A small self-supervised image encoder, trained from scratch: activation swiglu, 88335 training examples.
Rows from block 2 of a small self-supervised image encoder, named by matrix and row number. Rows with one number belong to one neuron. Each number is 50 + 15 x the weight over its row's rms, rounded and kept within 0 to 99. All counts start at 0.
After each neuron's rows are labels from the 100 images, of 14848, where the neuron reaches its largest size: "peak at" is the part of the image that holds the peak; "strongest on" is what is common among them. Only what is clearly more common there than usual is listed. The data: telescope images of galaxies (Galaxy Zoo DECaLS).
# gate: MLP gate (model.blocks.2.mlp.gate.weight, 384x96), inputs 0-95
# fc1: MLP up (model.blocks.2.mlp.fc1.weight, 384x96), inputs 0-95
# fc2: MLP down (model.blocks.2.mlp.fc2.weight, 96x384, transposed), outputs 0-95

gate.117:54 25 72 41 35 42 64 63 52 92 55 36 48 58 49 53 66 39 48 49 62 53 28 11 18 23 33 63 70 42 60 55 36 64 64 64 48 43 79 35 38 70 56 78 40 63 46 78 56 56 52 64 51 64 30 49 35 39 45 60 64 38 56 36 44 50 73 79 65 50 54 75 59 38 43 45 57 69 45 24 38 18 64 52 58 27 63 40 56 52 44 57 40 54 53 50
fc1.117:52 31 32 60 65 75 77 53 39 58 36 45 50 49 55 71 72 50 53 76 75 51 49 34 41 43 40 64 54 90 62 43 48 28 49 40 76 03 29 53 47 71 60 77 33 56 74 56 47 80 51 60 54 39 57 46 40 51 50 52 36 38 82 34 48 34 49 76 81 49 62 61 42 51 43 49 61 38 43 66 56 34 67 66 46 42 33 49 35 45 58 45 54 27 56 47
fc2.117:36 38 24 41 78 53 40 14 62 64 68 33 50 54 63 49 13 73 38 85 52 64 24 49 72 77 43 41 45 56 56 47 82 50 32 55 75 70 47 51 40 53 63 37 66 41 47 37 81 45 23 25 66 60 57 39 50 53 58 30 35 51 54 65 67 54 42 46 66 47 26 40 69 54 73 39 55 47 52 42 43 40 37 46 44 55 66 56 31 41 59 37 60 60 53 71
peak at: centre
strongest on: shape: featured or disk; edge-on disk: no; spiral arms: yes

gate.182:17 56 22 40 62 68 58 61 35 71 61 67 66 52 63 49 42 41 37 79 42 37 51 62 49 58 34 85 25 34 29 58 29 66 47 42 50 31 61 57 12 74 59 47 58 54 44 72 70 47 31 52 45 40 50 52 55 60 48 35 39 38 31 41 63 39 46 45 48 60 50 62 32 59 48 34 16 45 57 17 27 30 59 48 58 50 70 48 65 35 35 44 38 49 77 28
fc1.182:38 47 54 61 72 57 43 55 31 57 27 55 41 38 47 47 45 59 49 46 60 43 67 69 57 70 32 48 39 59 54 45 75 37 34 49 52 47 43 41 44 48 18 32 56 76 50 55 80 58 65 30 53 45 54 73 66 22 35 41 18 56 46 87 62 68 43 49 49 48 76 66 27 35 60 64 30 36 35 41 46 43 45 66 68 49 75 58 90 33 35 75 41 62 61 69
fc2.182:60 55 54 50 27 43 71 43 46 36 73 35 60 68 50 20 68 55 41 82 74 66 62 37 32 44 51 29 70 74 47 44 52 54 65 67 60 76 40 51 78 33 61 57 38 35 52 64 14 34 69 47 54 67 42 48 54 44 61 59 70 51 47 33 54 24 49 73 61 40 56 48 57 36 68 70 86 61 67 61 72 58 60 35 32 44 72 55 37 68 49 32 67 43 57 45
peak at: middle left
strongest on: shape: featured or disk; edge-on disk: no; spiral arms: yes

gate.333:67 50 63 31 39 38 48 46 39 29 43 53 72 53 62 88 53 49 38 43 24 37 49 65 40 41 77 37 24 75 42 17 53 49 50 75 48 72 54 38 68 36 50 54 68 65 75 61 46 69 47 50 17 23 39 44 46 41 42 35 70 41 33 58 46 44 40 26 47 54 26 55 50 26 56 26 30 45 58 60 33 47 29 56 67 66 63 43 49 59 66 53 55 61 61 81
fc1.333:44 30 44 67 60 29 72 47 55 46 37 27 31 45 52 38 28 72 74 52 93 47 56 40 49 43 32 69 20 67 72 43 63 49 53 34 51 27 72 53 36 59 54 59 51 42 56 41 50 44 78 55 72 52 80 45 69 25 56 53 23 43 65 51 40 33 48 51 76 55 52 49 54 65 40 62 74 47 28 72 60 40 45 53 30 54 50 40 61 44 53 35 73 12 43 48
fc2.333:68 50 69 38 43 44 31 52 45 39 46 46 64 74 32 76 69 56 38 47 57 48 62 35 41 49 56 42 57 57 63 20 48 47 48 41 40 73 45 57 73 43 45 52 24 53 74 72 23 57 67 68 29 48 32 46 39 34 41 34 53 59 55 54 45 44 30 12 37 45 32 46 46 37 32 50 43 43 58 35 14 34 12 50 90 25 47 42 53 53 49 66 46 52 75 65
peak at: middle left
strongest on: edge-on disk: no

gate.69:44 55 69 44 20 55 49 54 29 49 48 35 69 32 68 66 54 55 58 75 48 50 65 64 51 58 35 65 27 18 37 52 65 43 66 56 54 79 70 60 37 60 27 41 59 20 37 52 57 41 68 46 62 52 50 38 17 33 47 76 44 39 65 41 51 26 48 35 34 68 24 64 49 60 42 57 85 54 54 43 43 33 22 47 44 18 36 56 72 40 57 38 53 29 67 58
fc1.69:52 57 45 55 48 76 46 76 50 42 52 80 42 52 54 64 41 57 41 42 33 52 66 76 48 40 62 59 33 73 39 56 70 61 70 41 39 98 56 56 65 35 51 35 37 73 40 53 69 74 54 30 26 32 57 32 42 35 26 39 41 46 63 73 59 49 44 49 57 39 60 56 42 63 62 65 58 31 42 56 65 61 35 74 75 54 61 37 61 17 58 87 57 47 59 30
fc2.69:31 87 71 50 03 49 43 53 26 51 57 55 78 59 64 67 52 65 31 25 40 54 47 53 59 59 52 37 56 24 48 47 44 54 42 56 56 64 47 58 37 59 59 43 68 47 61 51 73 48 51 32 46 37 45 51 30 60 65 43 51 25 34 33 22 58 41 53 31 61 11 51 32 36 60 38 77 34 61 65 32 26 35 32 40 44 60 38 68 54 28 65 56 65 33 40
peak at: middle left
strongest on: shape: featured or disk; edge-on disk: no; spiral arms: yes

gate.153:46 58 30 41 77 27 49 53 50 58 55 52 43 38 70 56 19 36 63 24 62 37 73 52 73 68 49 67 46 34 48 32 39 40 63 50 61 38 52 78 47 44 62 48 67 37 40 29 38 53 41 74 52 76 27 45 70 37 55 60 47 51 50 25 40 33 54 41 51 81 40 28 60 30 22 65 45 28 62 38 49 51 87 34 33 62 52 68 34 62 47 22 41 39 45 33
fc1.153:65 36 47 42 42 71 33 43 31 57 44 43 49 46 39 52 48 54 58 46 54 35 46 57 54 46 45 67 56 58 45 63 45 53 27 74 73 45 60 46 41 72 70 42 27 68 29 17 69 66 22 35 47 44 44 62 70 40 30 38 65 68 80 40 46 60 18 49 42 81 67 63 60 60 50 65 22 15 31 29 45 40 54 31 84 54 55 63 58 60 53 56 43 71 72 47
fc2.153:26 54 28 55 41 63 65 76 45 65 77 34 48 32 55 40 72 52 49 57 28 45 52 42 64 53 65 48 49 57 63 63 56 70 74 71 59 58 37 42 67 34 17 49 54 49 57 44 24 03 68 65 65 67 69 62 38 70 55 59 35 39 49 59 46 48 72 87 35 32 18 45 52 65 48 62 65 35 64 55 43 51 45 53 48 70 42 41 24 59 62 49 46 33 67 46
peak at: centre; middle left
strongest on: edge-on disk: no; shape: featured or disk; spiral arms: yes

gate.292:40 65 41 41 63 74 55 65 37 49 37 51 37 32 73 44 29 73 32 50 48 55 26 44 77 49 43 63 53 67 15 18 32 47 28 42 47 56 30 47 42 58 55 76 33 32 44 71 42 53 52 76 71 46 27 62 59 29 35 45 63 35 52 55 74 24 27 50 50 55 57 61 51 64 31 55 66 48 72 54 38 66 69 49 84 44 41 69 35 59 66 54 37 41 35 63
fc1.292:68 56 34 68 44 53 57 27 72 70 30 37 74 54 62 63 36 48 32 41 46 43 29 41 51 35 41 30 41 44 65 56 44 42 65 63 52 68 38 38 58 72 41 65 75 79 46 75 33 48 41 11 37 52 42 61 26 36 43 51 77 43 60 51 66 34 56 69 65 69 66 63 50 35 48 72 46 76 69 41 59 55 57 70 34 25 51 43 57 53 29 43 38 61 15 41
fc2.292:54 50 45 41 34 64 46 58 37 59 69 43 39 54 45 30 41 54 46 81 30 48 17 56 66 49 61 74 44 55 40 15 49 49 56 62 59 55 29 58 20 28 79 60 64 43 58 71 38 34 74 57 64 27 42 69 53 53 69 56 46 45 55 52 31 12 42 58 55 64 33 40 25 68 47 33 41 37 47 33 58 43 50 56 82 49 27 63 52 61 70 22 33 43 55 67
peak at: top centre
strongest on: shape: featured or disk; edge-on disk: no; spiral arms: yes

gate.113:60 63 41 35 56 57 57 67 64 38 82 36 35 51 35 37 44 21 70 52 57 78 85 62 44 67 43 59 53 38 51 70 22 26 69 52 62 29 19 63 47 32 74 69 23 55 60 51 58 50 41 61 66 32 50 49 57 47 42 28 61 63 52 52 43 68 57 72 36 67 48 48 34 55 55 13 31 25 51 54 48 41 65 67 70 26 56 61 42 47 42 50 46 47 52 77
fc1.113:31 47 43 63 02 65 41 34 74 42 44 37 44 28 58 72 71 36 49 54 58 60 79 47 39 68 47 39 44 35 45 61 44 75 59 41 59 42 47 67 72 82 47 50 60 41 47 53 30 62 30 41 41 77 46 24 55 46 71 59 66 47 47 32 57 78 26 38 54 37 59 62 38 47 31 40 56 59 62 67 51 41 71 56 38 49 47 83 63 65 59 41 43 36 17 41
fc2.113:63 52 52 38 50 65 35 53 52 37 64 49 65 39 32 20 27 22 62 70 57 50 44 47 62 53 54 53 44 45 48 55 21 15 71 69 51 72 61 76 22 34 55 50 22 35 48 44 71 61 44 48 54 58 33 58 60 50 33 44 54 93 31 35 45 55 64 67 48 74 47 68 38 35 52 30 43 28 49 61 69 52 42 56 48 15 51 56 61 48 56 51 33 34 79 67
peak at: centre
strongest on: shape: featured or disk; edge-on disk: no; spiral arms: yes

gate.17:46 42 36 31 27 48 79 23 51 60 51 43 63 46 53 60 66 57 70 40 48 82 48 37 13 42 35 63 40 59 41 75 42 52 40 34 66 44 86 39 35 66 67 69 66 52 54 84 48 49 65 73 43 45 49 40 53 77 70 68 70 37 57 45 35 23 54 46 64 56 23 52 47 21 41 29 61 49 58 61 28 61 51 49 47 55 39 60 42 56 35 36 50 23 48 40
fc1.17:54 53 41 63 64 70 16 67 28 60 27 58 34 59 74 45 62 71 57 42 69 25 58 60 50 10 39 25 33 58 46 56 49 40 52 60 46 40 36 55 24 57 55 50 57 52 40 30 52 42 38 40 72 48 72 45 62 21 60 45 38 33 58 37 66 47 15 88 52 47 53 44 58 55 42 26 63 38 41 50 52 35 31 81 34 53 52 60 51 65 41 37 61 20 44 48
fc2.17:43 73 72 44 23 26 49 57 57 70 51 52 34 28 36 61 83 72 32 23 63 30 56 62 11 52 59 32 77 57 49 67 41 69 46 60 14 60 66 60 52 48 50 61 79 30 61 31 25 47 65 50 41 38 55 39 51 49 59 43 48 50 41 38 36 46 54 43 61 71 22 67 29 42 29 42 50 40 62 39 66 47 44 68 27 61 41 49 66 53 45 45 52 34 36 34
peak at: middle left
strongest on: edge-on disk: no; spiral arms: yes

gate.382:51 41 50 57 61 61 54 22 50 46 59 39 71 38 60 65 53 78 30 38 47 32 47 30 94 73 51 40 45 58 60 35 61 33 42 47 63 46 55 37 66 64 55 55 78 56 40 69 57 32 66 42 65 47 71 61 71 56 35 88 44 42 49 74 52 24 71 52 60 20 49 49 39 53 54 89 55 50 24 17 54 43 53 49 74 41 65 46 41 64 39 38 39 51 61 42
fc1.382:42 43 22 62 41 39 52 71 56 31 20 48 65 71 63 56 42 05 50 68 63 27 47 39 55 44 31 48 42 75 51 59 54 80 30 63 31 15 31 63 55 35 39 42 39 43 36 64 47 48 47 56 51 35 48 29 33 48 51 57 70 46 56 39 41 42 26 64 71 54 60 44 33 19 54 34 29 52 65 50 66 36 45 60 71 57 41 43 48 48 53 29 73 49 56 85
fc2.382:78 57 54 59 86 20 51 58 30 72 38 43 45 44 51 46 22 47 31 47 70 42 54 68 30 31 74 53 54 41 48 58 34 42 43 44 47 74 48 89 45 47 49 69 16 69 72 62 58 62 48 30 37 49 65 42 43 45 34 53 36 49 54 53 42 49 52 50 36 65 44 53 44 29 47 21 48 62 79 48 34 65 44 50 40 23 30 33 66 41 78 23 57 66 43 51
peak at: top centre; centre
strongest on: spiral arms: yes

gate.25:34 21 55 36 59 74 21 44 62 60 52 27 32 38 26 51 42 52 38 37 66 53 41 42 47 16 36 34 67 69 45 61 60 52 53 57 40 70 29 55 63 45 47 39 52 36 48 53 16 65 39 62 31 46 36 53 52 44 63 42 50 70 36 71 21 82 34 47 30 53 48 68 54 48 61 44 73 28 38 61 38 38 80 52 54 57 68 25 41 35 71 38 30 22 54 52
fc1.25:44 78 53 39 32 26 76 41 38 38 45 43 41 64 76 66 75 46 68 66 40 50 52 34 37 62 65 54 53 45 69 64 56 35 78 42 40 41 47 13 65 65 41 61 72 45 59 55 56 82 61 39 42 55 49 48 61 54 71 49 66 54 42 44 75 55 78 40 45 49 90 53 27 62 42 68 35 43 53 58 51 69 30 43 72 53 74 71 57 41 30 62 67 76 56 46
fc2.25:76 67 44 41 50 44 82 57 40 38 55 74 60 53 72 68 57 55 92 52 51 48 70 49 41 79 72 59 39 45 59 58 43 37 54 39 46 48 79 13 57 52 49 73 53 63 50 42 76 48 46 59 54 55 59 45 49 74 52 59 45 34 58 26 75 31 70 41 71 69 53 36 47 69 43 64 29 71 61 51 52 70 26 39 43 53 24 70 61 43 29 64 55 73 55 44
peak at: centre
strongest on: shape: featured or disk; edge-on disk: no; spiral arms: yes