config.toml
model = "self-supervised image encoder"
dataset = "telescope images of galaxies (Galaxy Zoo DECaLS)"
train_examples = 88335
image_size = 48
crop_scale_min = 0.3
horizontal_flip = true
color_jitter = 0.4
method = "simclr"
arch = "pvt"
norm = "rmsnorm"
norm_position = "pre"
hidden_act = "swiglu"
mlp_ratio = 4
head_dim = 32
fused_qkv = true
qk_norm = false
parallel_block = false
inner_norm = false
moe = "soft"
num_experts = 16
moe_every = 2
expert_mlp_ratio = 0.5
slots_per_expert = 2
shared_expert = true
patch_size = [2, 2]
depths = [2, 3, 4, 2]
widths = [48, 96, 192, 384]
projector_hidden = 512
projector_out = 128
projector_hidden_layers = 2
temperature = 0.1
residual_init = "scaled_by_depth"
optimizer = "muon"
muon_scale = "match_rms_adamw"
learning_rate = 0.0039
momentum = 0.95
nesterov = true
orthogonalizer = "polar_express"
adamw_lr_other_params = 0.0024
max_grad_norm = 1.0
ema_decay = 0.995
max_steps = 6900
batch_size = 256
epochs = 20.0
lr_schedule = "linear"
final_lr_fraction = 0.1
warmup_steps = 340
weight_decay = 0.2
adamw_weight_decay_other_params = 0.05
Rows from block 5 of a small self-supervised image encoder, named by matrix and row number. Rows with one number within an expert belong to one neuron, the router's apart. Each number is 128 + 32 x the weight over its row's rms, rounded and kept within 0 to 255. All counts start at 0.
Before each expert's rows are labels from the 100 images, of 14848, where the router gives the expert most weight on average: "responds to" is what is common among them; "patch colour" is the nearest of a few named colours to the mean colour under the peak. Only what is clearly more common there than usual is listed. The data: telescope images of galaxies (Galaxy Zoo DECaLS). In brackets: how many of the 100, against the usual share in percent.
# router: slot weights (model.blocks.5.mlp.router.weight, 32x192, trained with AdamW), inputs 0-63
# gate: expert gate (model.blocks.5.mlp.gate, 16x96x192), inputs 0-63
# up: expert up (model.blocks.5.mlp.up, 16x96x192), inputs 0-63
# down: expert down (model.blocks.5.mlp.down, 16x192x96, transposed), outputs 0-63

# expert 14
responds to: shape: star or artifact (50 vs 1.3)
patch colour: brown (33 vs 12.7)
router.28 [139 144  94 121 128 107 109 115  58 117 168 182  84 114 172 146 183  81 108 147 190 174 110 161 101 213 162  45 142 107 139 137 125 154 119 124 138  83 127 124 127 155 111  74  91 176 130 114 107 133 101 113 110  76 140 105 124 117 153 117 104 126 148 120]
router.29 [100 134  75  97 171  92 123  83  48  81 158 209 141  96 132 127 163  96 131 165 175 187 140 146 151 186 174  88 124  88 130 151  87 145 134 117  90  81 150 133 140 160 117  95  81 165 152 122  75 107 129  81 124 110 135 129 145 107 153 131  93 131 126 123]
gate.0 [ 81 124 161 140 109  97 108 135 107  92 154 134  66  88 178 120 165 152  79 149 119 156  80  84 112 130 171 129 126 107 103 165 146 103 114  98 146 104  82 102 130 163 109 117 145 100 154 106 123  41 165 177 140 171 170 139 128 112 188 177 103 128 111 121]
up.0 [ 93  71 122 132  97 145 186 130 118 130 143 120 143 134  82 128  49 144 155 160 121 122 153 125 186  63 103 111 146 105 122  62 123  88 138 118 121 150 139 147 155 111 167 199 124 178 109 166 129 163 125 107 141 153 118 131 150 156  88 116 100 131  66 142]
down.0 [167 118 142  89 114 124 119 146 178 131 164 162 133 140 161 148 101 142 135  64  97 113 123 127 100  74 135 153 109 180 116 109  98 102 142  87 136 118 109  70  97 138 109 183 148  73  99 105 113  87 165 168 130 105 161 169 149 156 164 167 115 135 149  94]
gate.1 [134 115 158 115 190 133  97 108 200 161 142 130 116 192  97  97  75 101 120  99 144 174 128  82 129  95 148 127 146 137 133 131 129 161  84 100 116 163 106  99  91  68 136 151 150  60 107  86 129 167  77 111  62 109 148 102 169 132 103 127  81 142 142  94]
up.1 [159 146 113 121 117  94  97 148 137 139  96 112 157 159 127  96  92 123 104 145  94 130  78 116 116  74 150 116 125 210 103 139  99 119 134 128  39 168 134 134 150 221  76 177 139 136 124 108  92 106 169 107 118 103  61 111 113 113 142  86 105 120  82  55]
down.1 [102 162 167 173 138 135 179 137 155 167 181 152 121 127 132 102  26 134  94 111  64 167  77 167 162 125 109  92 109 106  95 144  92 113 117 154 132 160 131 116 134 124  92 166 163 115 155 155 118 115 181 181 131 130  68 153 170 156 124 111 101  82 146 187]

# expert 2
responds to: shape: featured or disk (63 vs 30.5); edge-on disk: yes (44 vs 5.2)
patch colour: brown (42 vs 12.7); grey (33 vs 6.1)
router.4 [113  97 109 106 183 166 154 100 113 144 166 176 194 119 115 138 100 167 200  77 187 148  65 150  87 114  89 156 113 145 120 187 110 156  85  76 107  92 133 149 100 158 148 136 125 177 165 158 131 152 147  58 137 162 131 173 120  86 118 116  92 133 143  82]
router.5 [ 95 140 140 124 126 117 104 124  85  72 148 168 127 130 156 177 172 151 121  74 128 148  86 115 153 143 181 157 101  72 169 154  83 100 105 114 108  88 152 164 162 123  97 117 121 141 140 120 121 200 148 127 142 128 156  91 162  80 133 173  98 123 154 145]
gate.0 [ 90  57 156  96 147  88 128 113 120  97 132 194 128 175 112 113 129  98  87  88  96 144 171  91 151 166 150 117 145 100 152  83 117 151 156 161 107 139 137  85 138 108 131  69  93 125 112  92 152 187 188 123 114  79 128 123 165 205 138 119 145 110 143 166]
up.0 [137 187  99 162 103 152 165 220 148 141 117 128 128  87 148 197 120  94 156 153 174 131  87 147 109 108 138 140 112 181  84 150 112 132 106 100 146 129  81 144  85 117 145 185 184 133 151 154 117  69 166 125 199 130 119 147 104 111  89 138 123 165 118 130]
down.0 [137 153 138 143 151  54 124 125 184 144 102 178  75 106 130 180 150 128  68 151 145 149 174 170 187 131 179  66 147 154 160 189 165  98  91 104 120 150 159 183 113 110 110  80 123 104 161 147 115 139  93  89  80  74 146 145  96 121 133  81 166 122 151 163]
gate.1 [108 151 154 167 129 122  94 147 108 115  61  86 116 147  74  63 119 138 107  98 130  95  88  88  93 162 133 140 152  93  86  83 131 169 172 123 108  88 153 128 121 135  93  51 110 162 106 115  78 100 133 134 143 118  89 113 115 172 130 182 144  92 189 132]
up.1 [123  73 178 116 137 149  89  90  91 185 104 112  95 181 128 145  58  79 142 122 109  67  65 112 112 102  97 125 140  85  70 116 120 154 164 173 129  95 165 112 147 186 166  87 120 145 106 139  66 140 123 166 126 152  34  98 133 162 104 150 130 154 130 108]
down.1 [132 102 105  82 157 137  41 140 121 166 123 126 159  88 184 127 150 145 142 100 141 126  96 131 103 132 116 111 114  78 110  94  93 105  97 121 130 110 107  79 122  79 125 134  75 171  91 170 110 111 135 200 226 156 160 129 150 133 210 162 139 139 114 105]

# expert 11
responds to: shape: star or artifact (27 vs 1.3)
patch colour: brown (61 vs 12.7)
router.22 [175 135 154 106 143 131  62 131  71  62 167 199 122  82 148 143 167  98 148 161 111 160 111 133 148 168 150  87 175 107  83 105 119 140 110 107  91 119 101  63 161 170 114 114 186 140 129 114 136 132 113 107 136 124 150 125 119 117 175 118 141 128 128 150]
router.23 [151 134 166 160 129 137 113 105  28  44 176 160 107 113 155 157 108 157 102 179 126 174 115 162 158 130 181  75 141 105 122 116 141 141  74 101 119 136 113 121 158 162  67 124 168 132 160 110 189 101  83  79 152  86 158 153 165  92 168 136 139 149 160 161]
gate.0 [121 146  90 114 151 124 174 105 209 161 176 149 179 129 138 129  78 123 178 127 174 155  67 223  35 121 137 116 101 165 126 209  91 139  98  73 106 155 123 128 114 138 156 145 164 120 112 149 153 118 148  81 140 178 134 148  87 100 120  97 172 150 187 148]
up.0 [131  73 175 108 132 153  78 116  72 101  72 144  77 153  94 131 202 105  75 160  98 106 176  37 211 140 146 112 149  83 137  83 148 120 141 204 155 109 134  92 136 161 119  88  73  94 125 107 109 155 117 140 118  84  99 105 152 137 117 147  89 113  74 123]
down.0 [101 124 137 192 141 130 141 154 137 108  96 149  97 175 163 197 160 158 116 114 149 156  95  72 122 144 160 130 104  99  92 118 122 118 128  82 142 131 119 156 124 100 145 171 199 129 122 100 119 151 111 149 139  39 170  91 194 146 122 174 121  80 216 138]
gate.1 [118 180 178 162 166 125 197  91 129 110 185 138 138  81  91 160 115 113 169 134  78 128 100 161 142 128 120  70 142 129 113 118 194 155 170 109 150 144  53  97 160 155  96 111 194 158 125 123 106  83 103  95 108 146 121 128 123 122 153  99 128  84 134 175]
up.1 [106 111 182 166 122  96 124 111 106  36 141 185 124 156 107 100  88  97 126 141 114 148 104 107 128 220 156  95 186  95 117 157 118 118 134 141  77  61  84 147 134 173 139  79 164 119 158 118 132 116 169 159  91 121 156 117 143 128 177 142 123  73 121 128]
down.1 [189 169 100  36  78 137 145 181 172 171 110 159 116 147 153 155 128 102 140 133 162 123 153  86 145  83 178 118  95 152 140 154 154 158 191  96 102  84 159 193 125 145 138 133 169  66  99 156 129  94 158 171  83  78  84 107 100 107 129 134 134 150 121  84]

# expert 6
responds to: shape: star or artifact (39 vs 1.3)
patch colour: grey (34 vs 6.1)
router.12 [131 132 139  94 142  97  68 105  72  77 180 169 158  99 161 177 107 129 132 108 161 185  77 153 163 132 189 116 126  79 136 150 130 134  69  84 142 103 118 164 150 173 123 137 145 122 157 124 171 128  73  57 140 112 163 113  97 113 143 145 113 114 158 131]
router.13 [118 125 123  87 159 120 141 113  89 104 180 172 174  92 154 157  90 150 179 100 167 165  75 169 113 102 180 128  98 126  98 172 110 142  81  79 106  83 136 152 168 157 140 143 124 145 175 164 178 110 117  74 152 172 156 137 104  95 142 118 113 164 171 126]
gate.0 [175 158 146 140 111 123  98 144 111 101 138 166 139 203 123 180 177 164  69 117  94 160 147 127 141  92 186 171  91  98 135  74 113 132 154 137 132 105 123 103  88 128  69 100 203 193 111 131 156 154  65  90  71 117 129  90 126 176  92 127 132 216 113 184]
up.0 [120 115 131 105 152 167 117 161 197 167 112  95 135 164 127 144 151 167 127  99 167 150 102 120  78  76 117 157 107  87 109 148 120 178 105 129 149 118 172 140 135 112 122 139 114 162 120 152 134 131 108 129  84 140 124 128 177  99  76 168 125 164 135  92]
down.0 [ 83  96 118 140 199 179 143 164 182 154 123 110 136 136 147  81 161 159 127 141 172 120 125  71 104 159  83 114 118 118 109 137 160 143 115 132 104 100 115 116 145  96 157  99 108 112 170 128 101 155 193 181 149 174 126 129 151  77 139 196 114 108 138  86]
gate.1 [132 147  72 155 141 194 167 154 112 110 157 162  57 153 144 121 190  97 119  68  93 111 125 107 173 153 136 189 137 154 121 169  90  99 152 113 132 127 177 123 118 130 124  93 158 136 145 106 135 158 129 109  81 100 172 161  58 176 131 151 123 146 169 157]
up.1 [145 116  53 136 138 112 128 140 147 116 108 144 156 165 127  90  90  78 103 170 129  83  96 111  86 165 136 133 179 142  65 158 137 105 150 112 114 230 115 109  49 132 172 132 125 118 140 202 118 171 119 105 167 149 106 110 100 136 140 128 106 126 135 144]
down.1 [146 156 122 123 145  56 129  93  84 110 129 167 164 153 128 113 116  73 149 117  92 108 143 119 122 145 178 140 176 156 121 129 135 126 154 129 111 172 114 156  60 121 111 130 137 190 139 207 135 160  76  69  93 135 106 115 142 163 120 142 103  86 138 174]

# expert 9
responds to: shape: featured or disk (77 vs 30.5); edge-on disk: no (57 vs 24.7); spiral winding: tight (32 vs 6.8)
patch colour: grey (59 vs 6.1)
router.18 [132 111 107 141 146 158 203 143 111 160 162 204 175 121 154 127  80 124 168 127 217 186  92 135 119 122 136 113  87 179 104 179 121 121  88  85 127 124 140 168 121 120 171 136 114 150 189 142 134 108 136  60 200 169 165 130 102 124 132 101 106 183 142 130]
router.19 [ 96 107 110 115 154 143 189 109  82 106 188 167 136  97 132 149  95 167 166  71 157 147  83 160 149 127 156 144  85  85 151 183  91 165 110  89  92  75 149 170 153 140 168 107 129 162 180 142 116 135 119  93 159 158 145 136 119  92 150 122 113 175 187 127]
gate.0 [102 100 210 107 105  68 130  93 126 114 117  98 173  73 126 100 141 144 101 152  70 181 152 110 130 154 175 159  54 126 106  77 160  79 152 101 196 123 123 108 163 148  90 153  96 114 127 145 123  38 154 187 139 122 155  95 131 105 114 180 146  90 178 108]
up.0 [113 113 141 120 195  93 179 112 185 134 192 144 182 100  35  77 194 147 143 115 130 151 176 140 108 127 125 107  57 106  99 109 159  81 144 108 182 127 161 127 104  93 110 149  88  88  94 127 127  27 144 179 149 138 193 148 120 114 150 134 132 134 180 130]
down.0 [125 134  60 178 172 157 131 169 127 162 140 124 130 136  61 132 161 134 126 170 165 143  90 156 111 104 136 119 125  79  80  83 151 158 120 154 105 197 168 166 134 135 150  58 107 166  84 140 127 165 145 160 139 138  73 110 109 194 164 110 119 119 156 165]
gate.1 [125 130 158 135 127 161 168 107 118 169 118  63 132 148 152 141  94 122 167  91  36 150 146  86 167 132 120 163 126  92 142 136 134 165 111 139 100  79 129 109 108 177 142 144 113 250 182  86 170  69 122 183  97 140 146 101 101 119 133 117 180 135  91 123]
up.1 [114 135 199 204  86 161 150 125 135  47 159 123 164 137 119 182 154 124 115 151 102  90 200 115 105 159  46 129  94 170 118 105 162  79 131 124 174 137 112 167 132  72 172 161 115 105 182 169 125 127 143 108 127 134 194 216 151 128 197 164 127  89 121 129]
down.1 [194 141  97 157 113 164 115 126 146 107 105 102  71 129 168 144 161 187 113 111 138 140 129  97 195 102 100 171  81 162 155 146 121 114 145 136 145 139  95 111 152 155  85 139 204 159 162 114  84 148 119  93 149  73 203 107 201 106 138 120  95  86 130  70]